Rows from block 3, named by matrix and row number. Rows with one number belong to one neuron. Each number is 128 + 32 x the weight over the matrix's rms, rounded and kept within 0 to 255. All counts start at 0. Numbers have three digits each.
# fc1: MLP up (model.blocks.3.mlp.fc1.weight, 512x128), inputs 0-63
# fc2: MLP down (model.blocks.3.mlp.fc2.weight, 128x512, transposed), outputs 0-63
fc1.160:131096060125146151106139095068101145158138135141107157113051079171149127151092099125164084094073218182102161111184094141098129163151116150089182126186114196165190137027172165099089152102154067
fc2.160:142141066143163187094151174155101123138173095143117156152105119198113191118097172195138139133139162156138083136150181131101141129116163126091124182101096129134174085162141135093167087158146171
fc1.161:149148122071112092137117074145173110115142117101105170143105151157122169166098084102184136158074145101120162118144181142111195146131127168191159126161147115142149107100115125091105155099202133
fc2.161:117091100133129111070109111124124198164150103095134144156108098086102120068197091183148068138154132069121139124078068151121190109139109138123162155117127069143156111161127129200145159135172120
fc1.162:108139160110143127171103147119197126106097087124108147120103121117123082151134142090110083160094173133142134150141141123078134183073134154113132137095149130147121125109112119134147158097147175
fc2.162:161113100166138077126129100126104145109121131129112127146159104096105196114129111120179154177182105129124069116128128076126125120133095172100162157144110154156172120101138133073131161156181149
fc1.163:133148161152129122114100064148089058153116177147090160119137101110128119166122146112133121143035124096136177163145055198085107137151122124140102165170090122123098135153111142137133169154150110
fc2.163:114089130131174158173142120153151132174123128124129135129116093155160160155171075195150138093139149124093155132125113072089128125100110154141123122184139174070171184149159109124153167147135134
fc1.164:151148136119103073132162077116118082113114178131178124140126126128128114160166143135176155096165162141158165101128092143149105158124133125172147157184105086117153115071136146164164162128125144
fc2.164:149130132155117084060137091097132124157133083120162099162112164131130117128082129133118004103104099098149157166095107135078116111210177143097164113110100154153135200110220154111168158112117086
fc1.165:197111175109163171123154068086139135102156143144061132121140198107160104130086184157132109161150159112139169116155146087153179144100133169136061179139113110121095098120149143116133184195063124
fc2.165:164120115142140121098119105143164155139122135071116116108128156134172158136174040148141115104046122170142154165091105140133130121113168139163102099111104192109088210064140098147101134178142155
fc1.166:132064057113099150082097082154063138214088083129213126073162100123149135168108130142123117200091106117142214156137141121167140142133125116158122113049119113024133057088160128199167163078189097
fc2.166:104059163186200072235137159079227107105115167122010086160093135122152134146176188119134104141130213128043139149169176122085108164136122107146116113169143083138179085170127101119088127189098113
fc1.167:155158125127105150113130150042132147073160117172129154160095106130131079145137123187089087145095090159124132163151092123177175105116150095158103122134118085116151133135093102166125155116095121
fc2.167:107084191086144136078093125127182131141074114099089123119107068118116148150151165177097148137143134074088151146152078082125125135127147104146153123128119144113086153103104166094046141144082192
fc1.168:131109155100124123139145099103126132127124135147080092164099081127090134111143087146141189117066171109094108167103139032157114131092090131161103119094109077185120153148045174130104155147139113
fc2.168:165130134136206211181149134150115154133136127137136077098112157139103046091153156162075157112117120136091067104133118113138154151115159167140097117068180148121147180137148122118063123154219172
fc1.169:171113126146179118107158118138115110121088076147112133178075143115110113126173136177126131126123099111165107127115169096079136128124129103120177128098094093128108169122099140148129124151127132
fc2.169:128144130156135169126096145164071111120109120111166157148112111120123168167088148128124114114174181101155100152124116156158098159132107094127157090128093107111111092120139095145187143102163138
fc1.170:147169112098152155113137127092122156142127145099146123127124170174170164132150134121124133119107134155136101106114115167124116097095118104143116130118096126129126132141126102161160160114086088
fc2.170:124172145124150161113127153135121140096138111115161152118117155108137135098160144106125164087124170139101152143114137094195108132127160137115152144095131140127143161168094047151187135119124134
fc1.171:098120125135105179138158150179103147121073132107147088144137138124163129177103109139116120109092162102162120108131114100097189121104167082134114135160081144154119125134173119170091086083124154
fc2.171:103101119155159147162141160155090133118124123092142121151111118129085068160134142122093133138106168147093142121144127150084136140164141106152104150115107136143123118111149122089117120107111171
fc1.172:103104121128122139057064008107174135143120127089174135071125093128178013150152094079120127121117065098160117125152103154150187125129091121127197157150146109133088085142070145112112125140118079
fc2.172:127097151165155157201113160140117163115094112127071087197091110072103126065085121177186116083192185093028140091141151140135127190049049157141097122210170103089200144139090093120156140182194216
fc1.173:108109130123145137140112114180150172179158161117070159154147148124094136127172156125121153138125162168137154125177112156133119218116072086061116170162190120133107136076121138163072104136153142
fc2.173:133139107108122120066152173131125142106173129150134131165127098143130116117102096101085067140160140122132128110103132209120155106172131142101157161122139115103184151110153176168098099156081098
fc1.174:174106114191156095111135123165175098140160086198089152146159112098132116176106166124106186070111141165130117151143154111140124195094073170054117143103166129143152163151109139125085126123203059
fc2.174:131099134140114137179185125095146088136140157134162084143132163177122173138216083115138095170132117143127169108121151143100158154164122053173066094126128097167114167114135119109063153125172149
fc1.175:105132160154154149098099177069144111117136136087116112139195157084119076187188137108084146148147134132131114110101118124107115104091163117169070134162185120096106134103128122203060146094169123
fc2.175:115173111083170196182126094090118107066107079163172185072177119137119102149128131150113107161179089090133076092110153134181138091116166172146153080141162102144141188162100176091074164090092179
fc1.176:162082133168129142132077164077085089160121120089186105130075148121128039144193067199133132140100183104184127182127151146093121108095137111152138110179085150191202168159172193140041127136100134
fc2.176:102136150110127148112090139159115120131170111114152116112125120166168092109084189070107156120077157099112126114130178118110143114164126041133162146116117130110117147108101134163062144148101093
fc1.177:133164163148192149130111147145092140203174107103101154147102145085103107178069130072146177154148129116042166098163178103124117094218141168112106213109112105120063134062195160196115106081190177
fc2.177:104160165144209121079167104099052168102092143112112123124154083226105097119131112109196104134159174076092113093068131110198146132148158119150087159121125092153107130124117128144128098102110107
fc1.178:161112146133105110115127170073148123095104144163156094197068104134094126137152121073075136115148112102122133138117116121107081199165164097145147125125136105130130173154119146124129112073138132
fc2.178:108123144126128171132135114108173062114181100131111112137107132124147123126090196131113170120150140111158135135124132151202124168099118118090120094133153137173144116134134083144139089100123158
fc1.179:156109104164156124115110194198165133134167122111071104175118125134130160064162155131131086092168091161118158069153090175122196157123094136148105170120136113135090080125083153115103082092112145
fc2.179:139157136153188159101168187103107159112188148135174144063156109162167152084188126094137142188168151114106074112097124114162110092054155103078120152121196137175112165166066153065175134150088157
fc1.180:078116144126153180123130119129144099093110108174118099136140106122102141127183101117085087159105087055112129126116128189157161117045136180165101105150112078079093090117087138132104174142198192
fc2.180:179087146175142108152066136139096096148133127082162075158139115139163121144144115119104079135141140130147085118144089225128189085141113086139130184084147095077110111161148145170120172167165093
fc1.181:078144114088127075142154102110144123128102122172111176137098138173155127224127112074123210150134142104112153122137117166111099100170096164188135127104144143089111126165087138120138125119136155
fc2.181:149122100140138134200184113111116078173108108113092165151112108097130092118166179135203159072121175154104140185128151138101102119139166141158121155089081124168145144169130183134144119157151090
fc1.182:095136091075120071094118191105137205137081147191114118147155141121147160166127088098093120187118146104168148101125093146157088117144156109196109164147099133163088139150134129124119156130100141
fc2.182:122087109177161188118097167143149137128174099129133118144169139167175132101161079085140146139146170137150122122135068104149147155114131169145137125108166119072126116152113163130148124134160199
fc1.183:100111129115150099167154155037129114145122181199142126158109090129116186106126174100102097149126110110107155122128163127129123113122139108134125128127127150178087139120084059120154059133094144
fc2.183:093116117146101120146118082198111144128150097130161070082037117133182091109117080102121135152142100123173127133137125160137135174103122164097121145098093118139109096142158087127123131132149037
fc1.184:144109070077089116131128141117097124091120201094166163139152162100148071096111147129089118104111098108123109089134137140155168161068100140175095114160147091113175128200155111055065100164090151
fc2.184:139126153118068077115105112152175134143100148079114121154110148130119119091095126085121112145158121082096177162119193149139147124126102095117159187087154115113146074090109155128082155143137106
fc1.185:136133138110135151130137145125202100136222142132171127164062091119151154129103047141125175074114116156165081095128176098100138141143147145131086105154153162196097124124154128123133093122155092
fc2.185:139165129126122175118153142151078107112122104129098113096138112094115140180144086176115116112189165109124198160167139149148135117116119156132143141096157089133093090151167114113144190129198106
fc1.186:159132175197087116160124133118178137099148172122140135159143110152136115126115108093144129115094120101124063132161095117153109143111092090093120110114093123108152138120066157149142086136168133
fc2.186:080203128156142081138164225118132125121118080149115116126112163148129116114133083087153151130187130167155145133150057145137134116094180139159139143104157139076127145125125088140123121117116178
fc1.187:150134126120128092094106089134103169165084120137145064106124171177054105162170147135146124157111111177122182065123080109114133152155111128133139157133109151096096138173110136135123156183108136
fc2.187:036099182127120152115119180178176141147114123106090130161162091108179100127154165119206119135133167113100124103109044121143172194158102224106155103062133178109120153120120150122145107161191086
fc1.188:094145097133112120144139143107119125121122086097168110090106100127095142176121092144119131137121141176105162098079155092139103099138103133142172149121115173117161146093117155077146130134148144
fc2.188:174116107137164079106104095112112143130081134056073115073125125129143157154162105111116148128126168130188138104127138155197167136108139132104135119131109104125094122139190151132129119132089183
fc1.189:162078105120075101165124122166148104133105206118064109143116191155173126140076161118134098095139174123162129135108145129185116134048109110084137103141178179152187170183155142105087129141154080
fc2.189:148094177133168115103099132113110117126068107136145117159171161125132139109159075116104170119124198088182102123172141130113074170125194127154134100152118132126088132109135139140143119138167185
fc1.190:079117128113174110119117166120154134112144093111095089125136093105174126117155151175119136110074088199093105150117111096139143158142148110133099101114152145081130116099120135101108130155148148
fc2.190:100137133104087157155118126129109085097145165170161132080112077146095085189116131122166130119139113177146099118194156161139158082102160143153073085132122121160119093075135123100138141084101155
fc1.191:109140138155189158110089126088185107105159141105081173092154109133133105123125147105090153106158173150079111137115168086123138166111126089130104133090107104129093111122119127185136143114124128
fc2.191:161161132089187113124074141134149098137145108107151145137107147128125102113130183133128120077172140131105109105115134127094132120140121117127143131149136154102148152160136128085128137089154142
fc1.192:136154133125185084165090064105194120107144157131101100170094151160080157153178127117091096151148146128138121109134116127143156047112082172114163136082122111104142157142092145153113157102179134
fc2.192:171147118118078164093213155080150134058175113114096141148121144124105086162106157159182112156150148140153060121147133147145115138128137094106087140106090090092146118164150104114088106130100105
fc1.193:129172099137167116138115123104088133096114139140148084097080066250109138148144130100120054165112076166059086124205103136138154148083178125117151145170088146099102126098148132131130128111171104
fc2.193:112120050104126093159115137116095144112070138156140168132146103123102113126155146111116126126125184050102133218105151143141139127110128152078200115121117132128073087084140141097095123108148128
fc1.194:137162102151062125141106127091168112131088100085117181120109092149130169154146167126146148073141140111163082152155108156126155144172139120119135193082117132103166084159143121189115106076181171
fc2.194:139150163148155070097204124151122118188148139102093119122174116097174117125065101091107128140161128077134189087104122075103130106121146133116153132156173090113120065149140140163136096146115199
fc1.195:157118128146110122136081166132121168106187132119165142127132185184169113077077151144144081129090104207111104078109150187183095177123167137179093111114145112111112111121172175152115167159125164
fc2.195:059190168110093161117061097113084125142125114157085127125187168101121125137186190112117184128114144147166092103175168106108095110136120127092096103106066120129140129146111161167084158094124121
fc1.196:177140117105139140171131123134085101128133192115117107138130091087121109124085128144074140113087126179112093109155151116113121094118141118098133110146112115139119102145097117119118080137151163
fc2.196:152166115096085139117142124096127134109088126113128114056149170097135134149091099157136077141129052114121110097079137121132128164151117148091112123128157114085143123090114156179108103134188058
fc1.197:173152104143054166185129166116136113108099146150125152142159079023173096103124157136126093138159123179084153088098142186139156047105117080171082187194126143123110147123149133176175050118170151
fc2.197:136166077150189167178184137112197106165122138142112079100135160135119056124073146121068116103108143062138079112089094178168171135138060123152120134096153072125071129146177169145099077122130178
fc1.198:182146107144118094180075174102134158122088153166167094108142068158160144183179143103110090146093180185141157128146098137075090115102106117142145147113150114152125113095099154088115163136117118
fc2.198:114128114171156121123158104141132173123146114127115134144112148140142070127130198079090203082059150122056086109146119169129104126137104132156136141165127129158093145031092134143118172147102152
fc1.199:186116105097187182111149120159161173118114137153125145171090109134136069105097095115128164101154154150165185127122157108194134124110099137142073129101146152171131120165081139124119109147111166
fc2.199:152119144152128108146112092184121116141076130153081184055107099105141146106133187114074160088158172137083161102088095096113117139103111126139090123162134208088219123100023138090106199125165130
fc1.200:145118080155194131110179147145120128103101183187061159113123229143139134113171069144158140112113154171142161132163089109125119111125093140119064164157109126092155102145164098139113172125110108
fc2.200:189103116086082144115104152139124082123130149104138147149155133149108149144128166174100086161118145082115108122113142094160115083145132085178141129142189160094117158118137112104105175098121166
fc1.201:112095099134116137149112148177139127121079079104141168131152142147155096111138179107146101105095128157157125139146155174224127128118103113197117158069127167133121119168114101106150224130152211
fc2.201:180129137136125105153147120120129148141088163150157112150096094175123091149108164100155131159071128143083100071136121205165157091173074071118139110119164140070080124080162095138071178147175081
fc1.202:157110174064157092103146169164050175164107136118119129139128139200127177171130145133072098134124108178159088183122059090165216122145185088175139115100092151137149144155022141150127103089176104
fc2.202:139081086133142170135118090059198142102162126194149136099116140114165133099135076107077148186194119156163094118126111176089110159202135128058174100121097092144056136146113167072125140067093116
fc1.203:115096147110124155089163114095109100148079141153136125156094164140147182107160147135117116103089005131090161162116150108151140119155128123102132190111173132159125129140100062171190066077129140
fc2.203:147092154101130093157184121175163107104112082133155140111072106178149139131216122156111131111118169130122137132189138124154143139061160106138097132089163134155129137135141141084118159105113112
fc1.204:143111127179162128172166140086144146130129117114140129194044144156111177077055122142166103108070160107145097109118082134100126217144130122083127114159151081134160127134077122179084093060104135
fc2.204:085086124100118180149152120110165121106117134133123123125180188179138106110145205083131146151199155127128120162052119111177109075104146157140121126121128132116170121122151147151135165142189105
fc1.205:131084105090076127143219175063101122116176194151115137136125099175123124120153107109094187148137050069050138099147140123180119157136127135142196145121168084123077101164136141134123204101126178
fc2.205:111110145124105111144143121122128076128187124108137124138123163077183171085200144102157150115150188131157113127163119107088122134127201104079116096179158161149090064139111120119143105090124158
fc1.206:172093119150080077177111190138116074158132094119089115164162081040152150155117159063104096052174206095107093143204071126009066164104113137180125124151115083147163084135110144106147128120103073
fc2.206:132150175088135208087143050125176089096135078106189086137143193183166115177090122081145095154150137144119158122105157125176112190222172123131141146117149120141110148052139174131050162171103099