{"dataset": "photos of plants, animals and fungi (iNaturalist)", "bias": "all", "num_labels": 75, "init": "trunc_normal_002", "precondition_frequency": 20, "adamw_lr_other_params": 0.0011, "steps": 24200}
Rows from block 2 of a small multi-label image tagger, named by matrix and row number. Rows with one number belong to one neuron. Each number is 50 + 15 x the weight over its row's rms, rounded and kept within 0 to 99. All counts start at 0.
Before each neuron's rows are labels from the 100 images, of 14976, where the neuron reaches its highest value: "top examples" is what is common among them. Only what is clearly more common there than usual is listed. The data: photos of plants, animals and fungi (iNaturalist).
# fc1: MLP up (model.blocks.2.mlp.fc1.weight, 512x128), inputs 0-63
# fc2: MLP down (model.blocks.2.mlp.fc2.weight, 128x512, transposed), outputs 0-63

top examples: kingdom Plantae; phylum Tracheophyta; class Magnoliopsida
fc1.483:53 53 48 45 47 60 59 23 45 24 43 60 48 55 43 61 44 10 69 43 43 66 53 37 53 80 36 52 48 51 42 66 41 59 49 82 52 71 45 57 40 65 48 44 77 37 69 44 54 53 63 60 72 39 69 51 55 70 59 62 37 44 61 66
fc2.483:43 81 35 34 49 55 29 29 44 65 49 50 67 45 48 35 75 27 34 32 60 46 47 53 38 68 58 61 64 46 48 61 55 50 56 47 52 22 49 62 47 69 40 64 65 49 52 64 44 68 44 07 84 65 47 48 37 35 56 30 55 47 22 35

top examples: phylum Arthropoda; class Insecta
fc1.426:38 40 39 41 65 36 46 60 54 43 45 39 70 54 37 50 15 81 34 41 21 68 42 43 72 59 53 35 44 65 67 36 51 44 50 44 42 50 44 04 37 32 51 58 52 54 45 53 65 56 53 72 19 58 55 52 69 60 58 26 53 45 72 43
fc2.426:26 51 79 55 40 30 88 47 60 58 63 75 53 63 60 39 40 51 45 54 16 56 43 50 26 95 67 58 59 22 28 30 23 85 43 59 50 76 23 66 49 58 54 45 53 57 45 28 32 43 74 48 68 59 66 58 37 57 57 29 62 71 58 41

top examples: kingdom Plantae; phylum Tracheophyta; class Magnoliopsida
fc1.222:61 66 33 39 75 67 48 61 48 57 52 83 70 30 34 46 51 43 58 44 63 45 60 26 28 53 46 75 45 63 44 57 49 70 24 13 32 64 25 59 37 36 63 38 61 64 47 56 45 46 49 45 11 19 56 25 59 66 61 42 56 53 59 61
fc2.222:35 34 47 56 55 31 48 42 62 43 65 77 71 40 58 44 82 30 63 51 42 12 47 51 29 33 63 32 71 55 47 34 56 49 42 53 46 55 57 42 49 46 65 56 40 39 46 63 37 38 64 33 73 42 70 82 68 62 45 25 60 68 64 88

top examples: class Aves
fc1.332:55 31 29 67 31 28 64 30 83 49 54 38 46 57 66 45 59 26 43 46 18 63 58 40 46 61 49 54 57 44 59 68 47 80 68 42 15 47 45 67 35 51 32 55 56 25 60 33 49 44 55 47 63 80 33 55 44 56 32 56 76 50 53 47
fc2.332:54 43 81 65 66 83 34 30 51 14 67 80 40 35 40 57 19 43 61 47 47 43 38 46 54 45 48 32 41 67 13 61 43 10 56 62 55 61 30 67 47 51 47 44 18 67 54 35 63 60 82 67 61 24 63 50 44 32 44 39 54 53 28 58

top examples: phylum Tracheophyta; kingdom Plantae
fc1.204:53 61 43 61 65 58 25 53 48 69 32 58 54 51 39 53 42 82 65 25 43 52 60 29 58 17 48 58 52 50 42 57 68 39 32 18 56 70 17 70 24 32 72 39 63 27 64 67 49 46 23 16 51 51 52 70 17 62 50 55 47 38 48 48
fc2.204:79 53 58 48 29 57 57 39 30 42 46 60 49 72 52 70 44 53 61 26 37 23 53 51 43 49 54 40 54 50 46 35 46 44 29 78 32 52 50 76 53 40 57 64 70 53 70 75 72 54 46 45 83 50 69 66 70 63 42 44 56 66 54 35

top examples: kingdom Plantae; phylum Tracheophyta; class Magnoliopsida
fc1.472:63 36 41 54 47 49 51 19 47 50 82 68 42 29 42 54 47 56 40 60 53 66 65 48 66 50 50 75 47 88 77 40 26 83 75 49 60 50 35 23 39 44 57 62 44 37 35 23 62 51 40 66 67 64 48 21 37 67 48 48 62 58 43 62
fc2.472:38 40 57 51 54 24 62 54 62 36 43 30 54 62 69 52 53 69 83 38 45 50 77 28 47 49 55 51 48 57 43 66 46 39 61 59 28 42 44 61 25 44 53 55 35 27 64 83 69 37 66 50 80 63 43 75 49 52 50 44 80 56 58 55

top examples: class Aves; order Passeriformes
fc1.474:56 40 42 41 52 57 42 57 31 46 66 60 25 74 45 36 10 50 55 54 38 56 25 57 61 60 42 48 47 41 35 63 72 53 64 66 20 60 58 42 53 84 45 69 53 36 43 38 53 44 54 66 68 35 66 53 46 57 45 61 36 34 83 38
fc2.474:56 61 46 35 40 57 58 48 52 58 16 51 44 70 39 08 58 74 47 60 14 41 46 48 62 42 24 60 52 63 47 49 61 28 34 59 54 60 70 33 48 74 40 63 48 69 56 32 60 36 59 58 48 48 51 30 57 41 68 56 62 55 54 35

top examples: phylum Arthropoda; class Insecta
fc1.314:62 46 33 42 74 43 81 38 54 32 49 70 48 58 53 54 34 37 55 42 67 61 67 62 60 69 42 45 44 76 66 42 77 42 45 56 26 48 69 55 28 38 40 25 74 51 41 54 73 63 52 89 48 72 45 47 50 56 42 47 34 34 47 67
fc2.314:72 64 54 68 31 51 34 36 50 62 67 43 43 47 74 18 37 42 28 85 55 48 56 46 62 45 69 54 58 49 55 61 64 28 56 46 39 45 70 56 53 37 29 54 57 29 48 24 54 52 64 37 46 55 73 21 53 29 20 30 49 39 50 61

top examples: order Charadriiformes
fc1.201:38 49 56 56 70 56 28 41 67 70 43 35 45 65 36 77 42 76 64 38 85 66 43 46 52 43 44 45 51 60 27 48 79 59 45 45 48 44 31 55 54 29 87 55 45 30 55 84 51 35 37 35 14 69 51 69 44 50 52 21 33 54 58 69
fc2.201:38 38 51 55 66 50 60 53 31 33 64 65 36 19 30 48 37 56 77 36 49 23 72 48 42 59 17 49 39 36 56 50 55 40 39 41 52 78 50 41 47 51 38 52 59 61 43 49 45 45 31 32 71 59 81 52 40 62 53 45 25 43 52 57

top examples: phylum Tracheophyta; kingdom Plantae; class Magnoliopsida
fc1.85:60 51 61 28 64 24 39 46 17 41 79 28 67 56 76 48 49 66 66 05 61 55 73 54 40 64 32 54 41 38 40 40 45 35 72 54 50 62 55 29 31 59 50 50 72 58 63 53 46 59 43 49 57 81 66 69 32 45 46 64 55 44 42 64
fc2.85:65 50 51 68 30 36 41 69 16 29 79 57 43 65 48 24 16 56 37 32 36 65 52 57 40 44 63 40 41 45 12 51 45 69 43 45 57 42 63 50 56 46 35 55 30 47 77 34 42 54 64 54 59 43 53 63 27 40 49 37 33 57 30 52

top examples: order Charadriiformes
fc1.334:65 65 47 48 31 53 45 37 67 36 50 61 48 64 71 46 37 42 41 42 92 48 59 77 70 51 57 42 57 49 36 21 58 53 46 64 37 47 49 54 25 44 38 64 27 75 28 40 77 49 70 62 58 21 61 60 51 30 35 54 48 37 57 63
fc2.334:35 48 60 57 64 37 64 58 69 80 59 66 30 28 86 34 69 68 84 71 23 55 64 45 47 63 46 27 43 21 61 31 51 43 27 54 59 76 69 62 65 78 56 43 37 25 50 50 28 28 38 50 36 70 50 14 51 55 36 37 39 58 25 34

top examples: class Aves; phylum Chordata
fc1.46:48 43 33 80 47 61 80 36 67 50 62 66 47 45 65 46 51 52 55 19 61 64 70 44 52 58 49 55 53 57 54 22 24 51 14 26 38 17 38 49 41 52 53 53 29 44 49 39 51 61 22 36 22 67 68 37 46 64 27 53 48 24 44 53
fc2.46:58 64 69 44 62 67 53 80 49 53 60 43 30 25 41 61 68 76 55 43 45 41 44 37 51 72 59 52 50 38 58 37 29 17 62 54 43 60 24 38 17 44 50 32 57 71 26 54 15 48 49 24 35 60 72 49 62 73 79 58 35 49 56 50

top examples: kingdom Plantae; phylum Tracheophyta; class Magnoliopsida
fc1.410:91 78 49 26 76 35 33 89 83 66 67 33 64 44 48 36 48 36 49 53 46 36 39 40 48 26 50 71 43 34 44 29 51 52 45 34 40 37 46 62 50 53 88 40 40 52 78 43 48 43 64 44 22 37 64 38 76 59 59 41 66 47 53 51
fc2.410:18 39 57 55 35 59 52 63 51 52 62 75 24 50 67 58 52 47 55 60 56 34 58 28 35 73 45 69 60 66 39 61 32 83 44 59 37 52 92 45 45 21 55 40 61 57 37 64 66 57 66 27 53 55 49 77 68 60 28 16 72 56 57 53

top examples: class Aves
fc1.230:50 26 30 62 45 36 51 62 37 41 33 55 39 05 52 30 39 35 61 53 76 59 46 37 42 47 35 67 47 60 41 36 71 61 59 59 53 77 47 33 61 46 41 42 35 31 39 23 42 26 60 15 25 68 43 63 52 51 29 56 48 61 32 40
fc2.230:44 62 24 36 82 49 39 42 47 58 65 53 37 58 49 34 74 51 39 61 26 49 39 43 56 61 34 32 51 60 51 42 52 46 77 27 48 64 56 22 74 52 25 64 54 66 59 83 68 39 81 24 54 44 22 52 30 36 52 47 40 48 62 60

top examples: phylum Arthropoda; class Insecta; order Coleoptera
fc1.59:61 50 13 47 44 32 44 44 51 65 33 09 45 53 17 34 57 71 31 46 56 53 66 54 63 77 33 74 38 60 66 48 41 48 53 74 45 23 49 85 49 64 44 07 55 38 48 43 67 38 43 42 67 54 55 48 45 37 44 34 38 59 61 42
fc2.59:27 46 45 44 11 56 31 41 54 45 54 46 48 63 72 50 49 54 57 63 30 42 04 53 54 38 28 77 55 50 36 74 51 65 70 52 49 30 21 67 55 65 78 39 55 56 26 55 50 54 67 43 55 60 34 43 45 66 61 32 52 71 59 23

top examples: kingdom Plantae; phylum Tracheophyta; class Magnoliopsida
fc1.144:45 64 63 49 61 50 33 68 60 68 67 65 53 54 57 67 46 34 77 44 57 44 29 38 71 34 35 45 71 54 33 39 41 27 65 66 44 43 60 32 42 49 59 29 43 87 77 48 42 36 37 64 65 38 53 64 54 61 48 39 47 44 41 39
fc2.144:50 23 53 27 41 15 43 68 25 38 36 48 30 47 47 46 61 67 63 58 31 37 41 61 57 77 28 63 57 73 46 40 25 66 73 73 30 11 47 64 58 59 52 30 66 27 70 76 25 47 25 37 47 39 37 48 55 60 45 43 54 51 44 64

top examples: order Charadriiformes
fc1.320:66 58 44 49 60 20 38 43 57 31 47 27 58 26 31 56 53 65 73 46 52 76 40 52 71 45 46 44 39 48 64 39 39 60 44 45 46 55 40 44 59 46 10 74 42 45 60 25 59 57 50 43 83 41 62 47 41 52 18 58 69 41 67 44
fc2.320:70 63 31 51 55 23 41 64 25 44 47 71 53 46 42 46 62 64 58 59 31 61 34 41 49 44 27 57 28 55 38 57 35 70 66 37 64 26 63 74 62 38 69 41 38 44 19 54 53 60 66 56 35 46 27 43 27 55 24 78 44 61 37 45

top examples: phylum Arthropoda; class Insecta
fc1.225:54 52 38 50 64 30 29 51 64 57 46 35 27 44 57 46 43 66 43 34 49 78 47 44 77 32 68 68 43 49 70 50 44 54 47 40 60 36 70 64 19 62 48 39 37 05 51 54 44 50 43 37 42 54 58 43 52 62 44 29 80 18 40 60
fc2.225:46 68 49 38 62 50 65 51 48 35 41 62 53 79 61 39 58 40 50 35 22 60 26 44 30 55 40 46 55 52 74 63 27 92 48 48 22 48 53 51 52 47 40 48 35 73 24 69 36 54 69 47 57 45 51 55 53 69 46 58 53 86 30 42

top examples: phylum Tracheophyta; kingdom Plantae
fc1.196:54 65 38 46 50 40 52 58 49 65 50 32 30 50 73 42 44 49 67 67 69 60 53 47 56 59 60 68 40 33 51 27 48 17 47 53 60 40 72 33 47 44 41 30 54 18 62 45 45 71 43 38 34 85 50 63 49 62 65 42 55 45 71 63
fc2.196:55 44 28 51 41 30 33 51 27 52 80 59 71 95 51 67 45 47 53 45 59 28 40 45 79 74 72 49 68 59 66 72 74 64 58 59 47 46 61 61 45 65 48 35 71 56 61 61 61 48 70 59 50 50 51 42 37 58 45 68 52 23 37 22

top examples: order Charadriiformes
fc1.17:71 70 62 47 55 58 68 51 35 61 37 51 14 52 51 56 47 51 66 60 56 33 65 45 48 45 64 23 43 43 56 30 34 49 34 24 25 72 30 50 39 51 55 47 54 23 65 76 78 53 73 30 32 49 47 27 24 27 40 48 67 36 59 32
fc2.17:57 54 43 50 49 62 33 58 20 68 46 51 47 58 55 55 59 27 43 37 36 42 59 30 43 57 64 40 39 58 45 29 47 71 49 23 33 42 59 77 69 55 54 48 52 37 36 57 42 44 71 28 42 22 37 12 75 57 28 39 69 39 66 48

top examples: order Charadriiformes
fc1.311:53 69 40 41 30 48 82 57 65 37 78 68 69 27 72 77 61 22 66 71 27 25 57 52 64 16 50 50 55 65 55 42 44 75 58 60 24 62 58 40 43 74 57 48 60 55 61 14 61 44 60 58 74 82 63 59 48 65 51 58 58 39 60 68
fc2.311:48 55 38 52 61 68 55 16 60 44 50 69 60 70 44 42 48 36 36 74 63 51 39 61 24 53 51 47 51 68 45 21 49 21 45 53 75 50 26 58 27 52 45 23 49 56 49 48 58 53 67 55 29 45 70 58 51 36 50 37 71 44 54 70

top examples: order Charadriiformes
fc1.22:35 39 53 48 24 59 71 65 35 65 46 50 43 61 65 57 51 65 55 29 60 38 69 53 48 30 44 69 36 56 76 47 46 44 43 48 48 50 19 46 85 44 53 65 26 46 77 57 75 69 45 17 53 58 51 47 47 57 49 30 39 44 36 47
fc2.22:68 56 48 66 62 43 46 59 50 74 20 44 35 49 62 49 55 53 48 40 39 50 63 50 57 50 60 59 32 22 50 52 35 12 33 31 30 44 81 37 15 41 43 27 38 67 32 61 55 68 68 46 46 35 84 63 92 85 56 71 44 74 54 45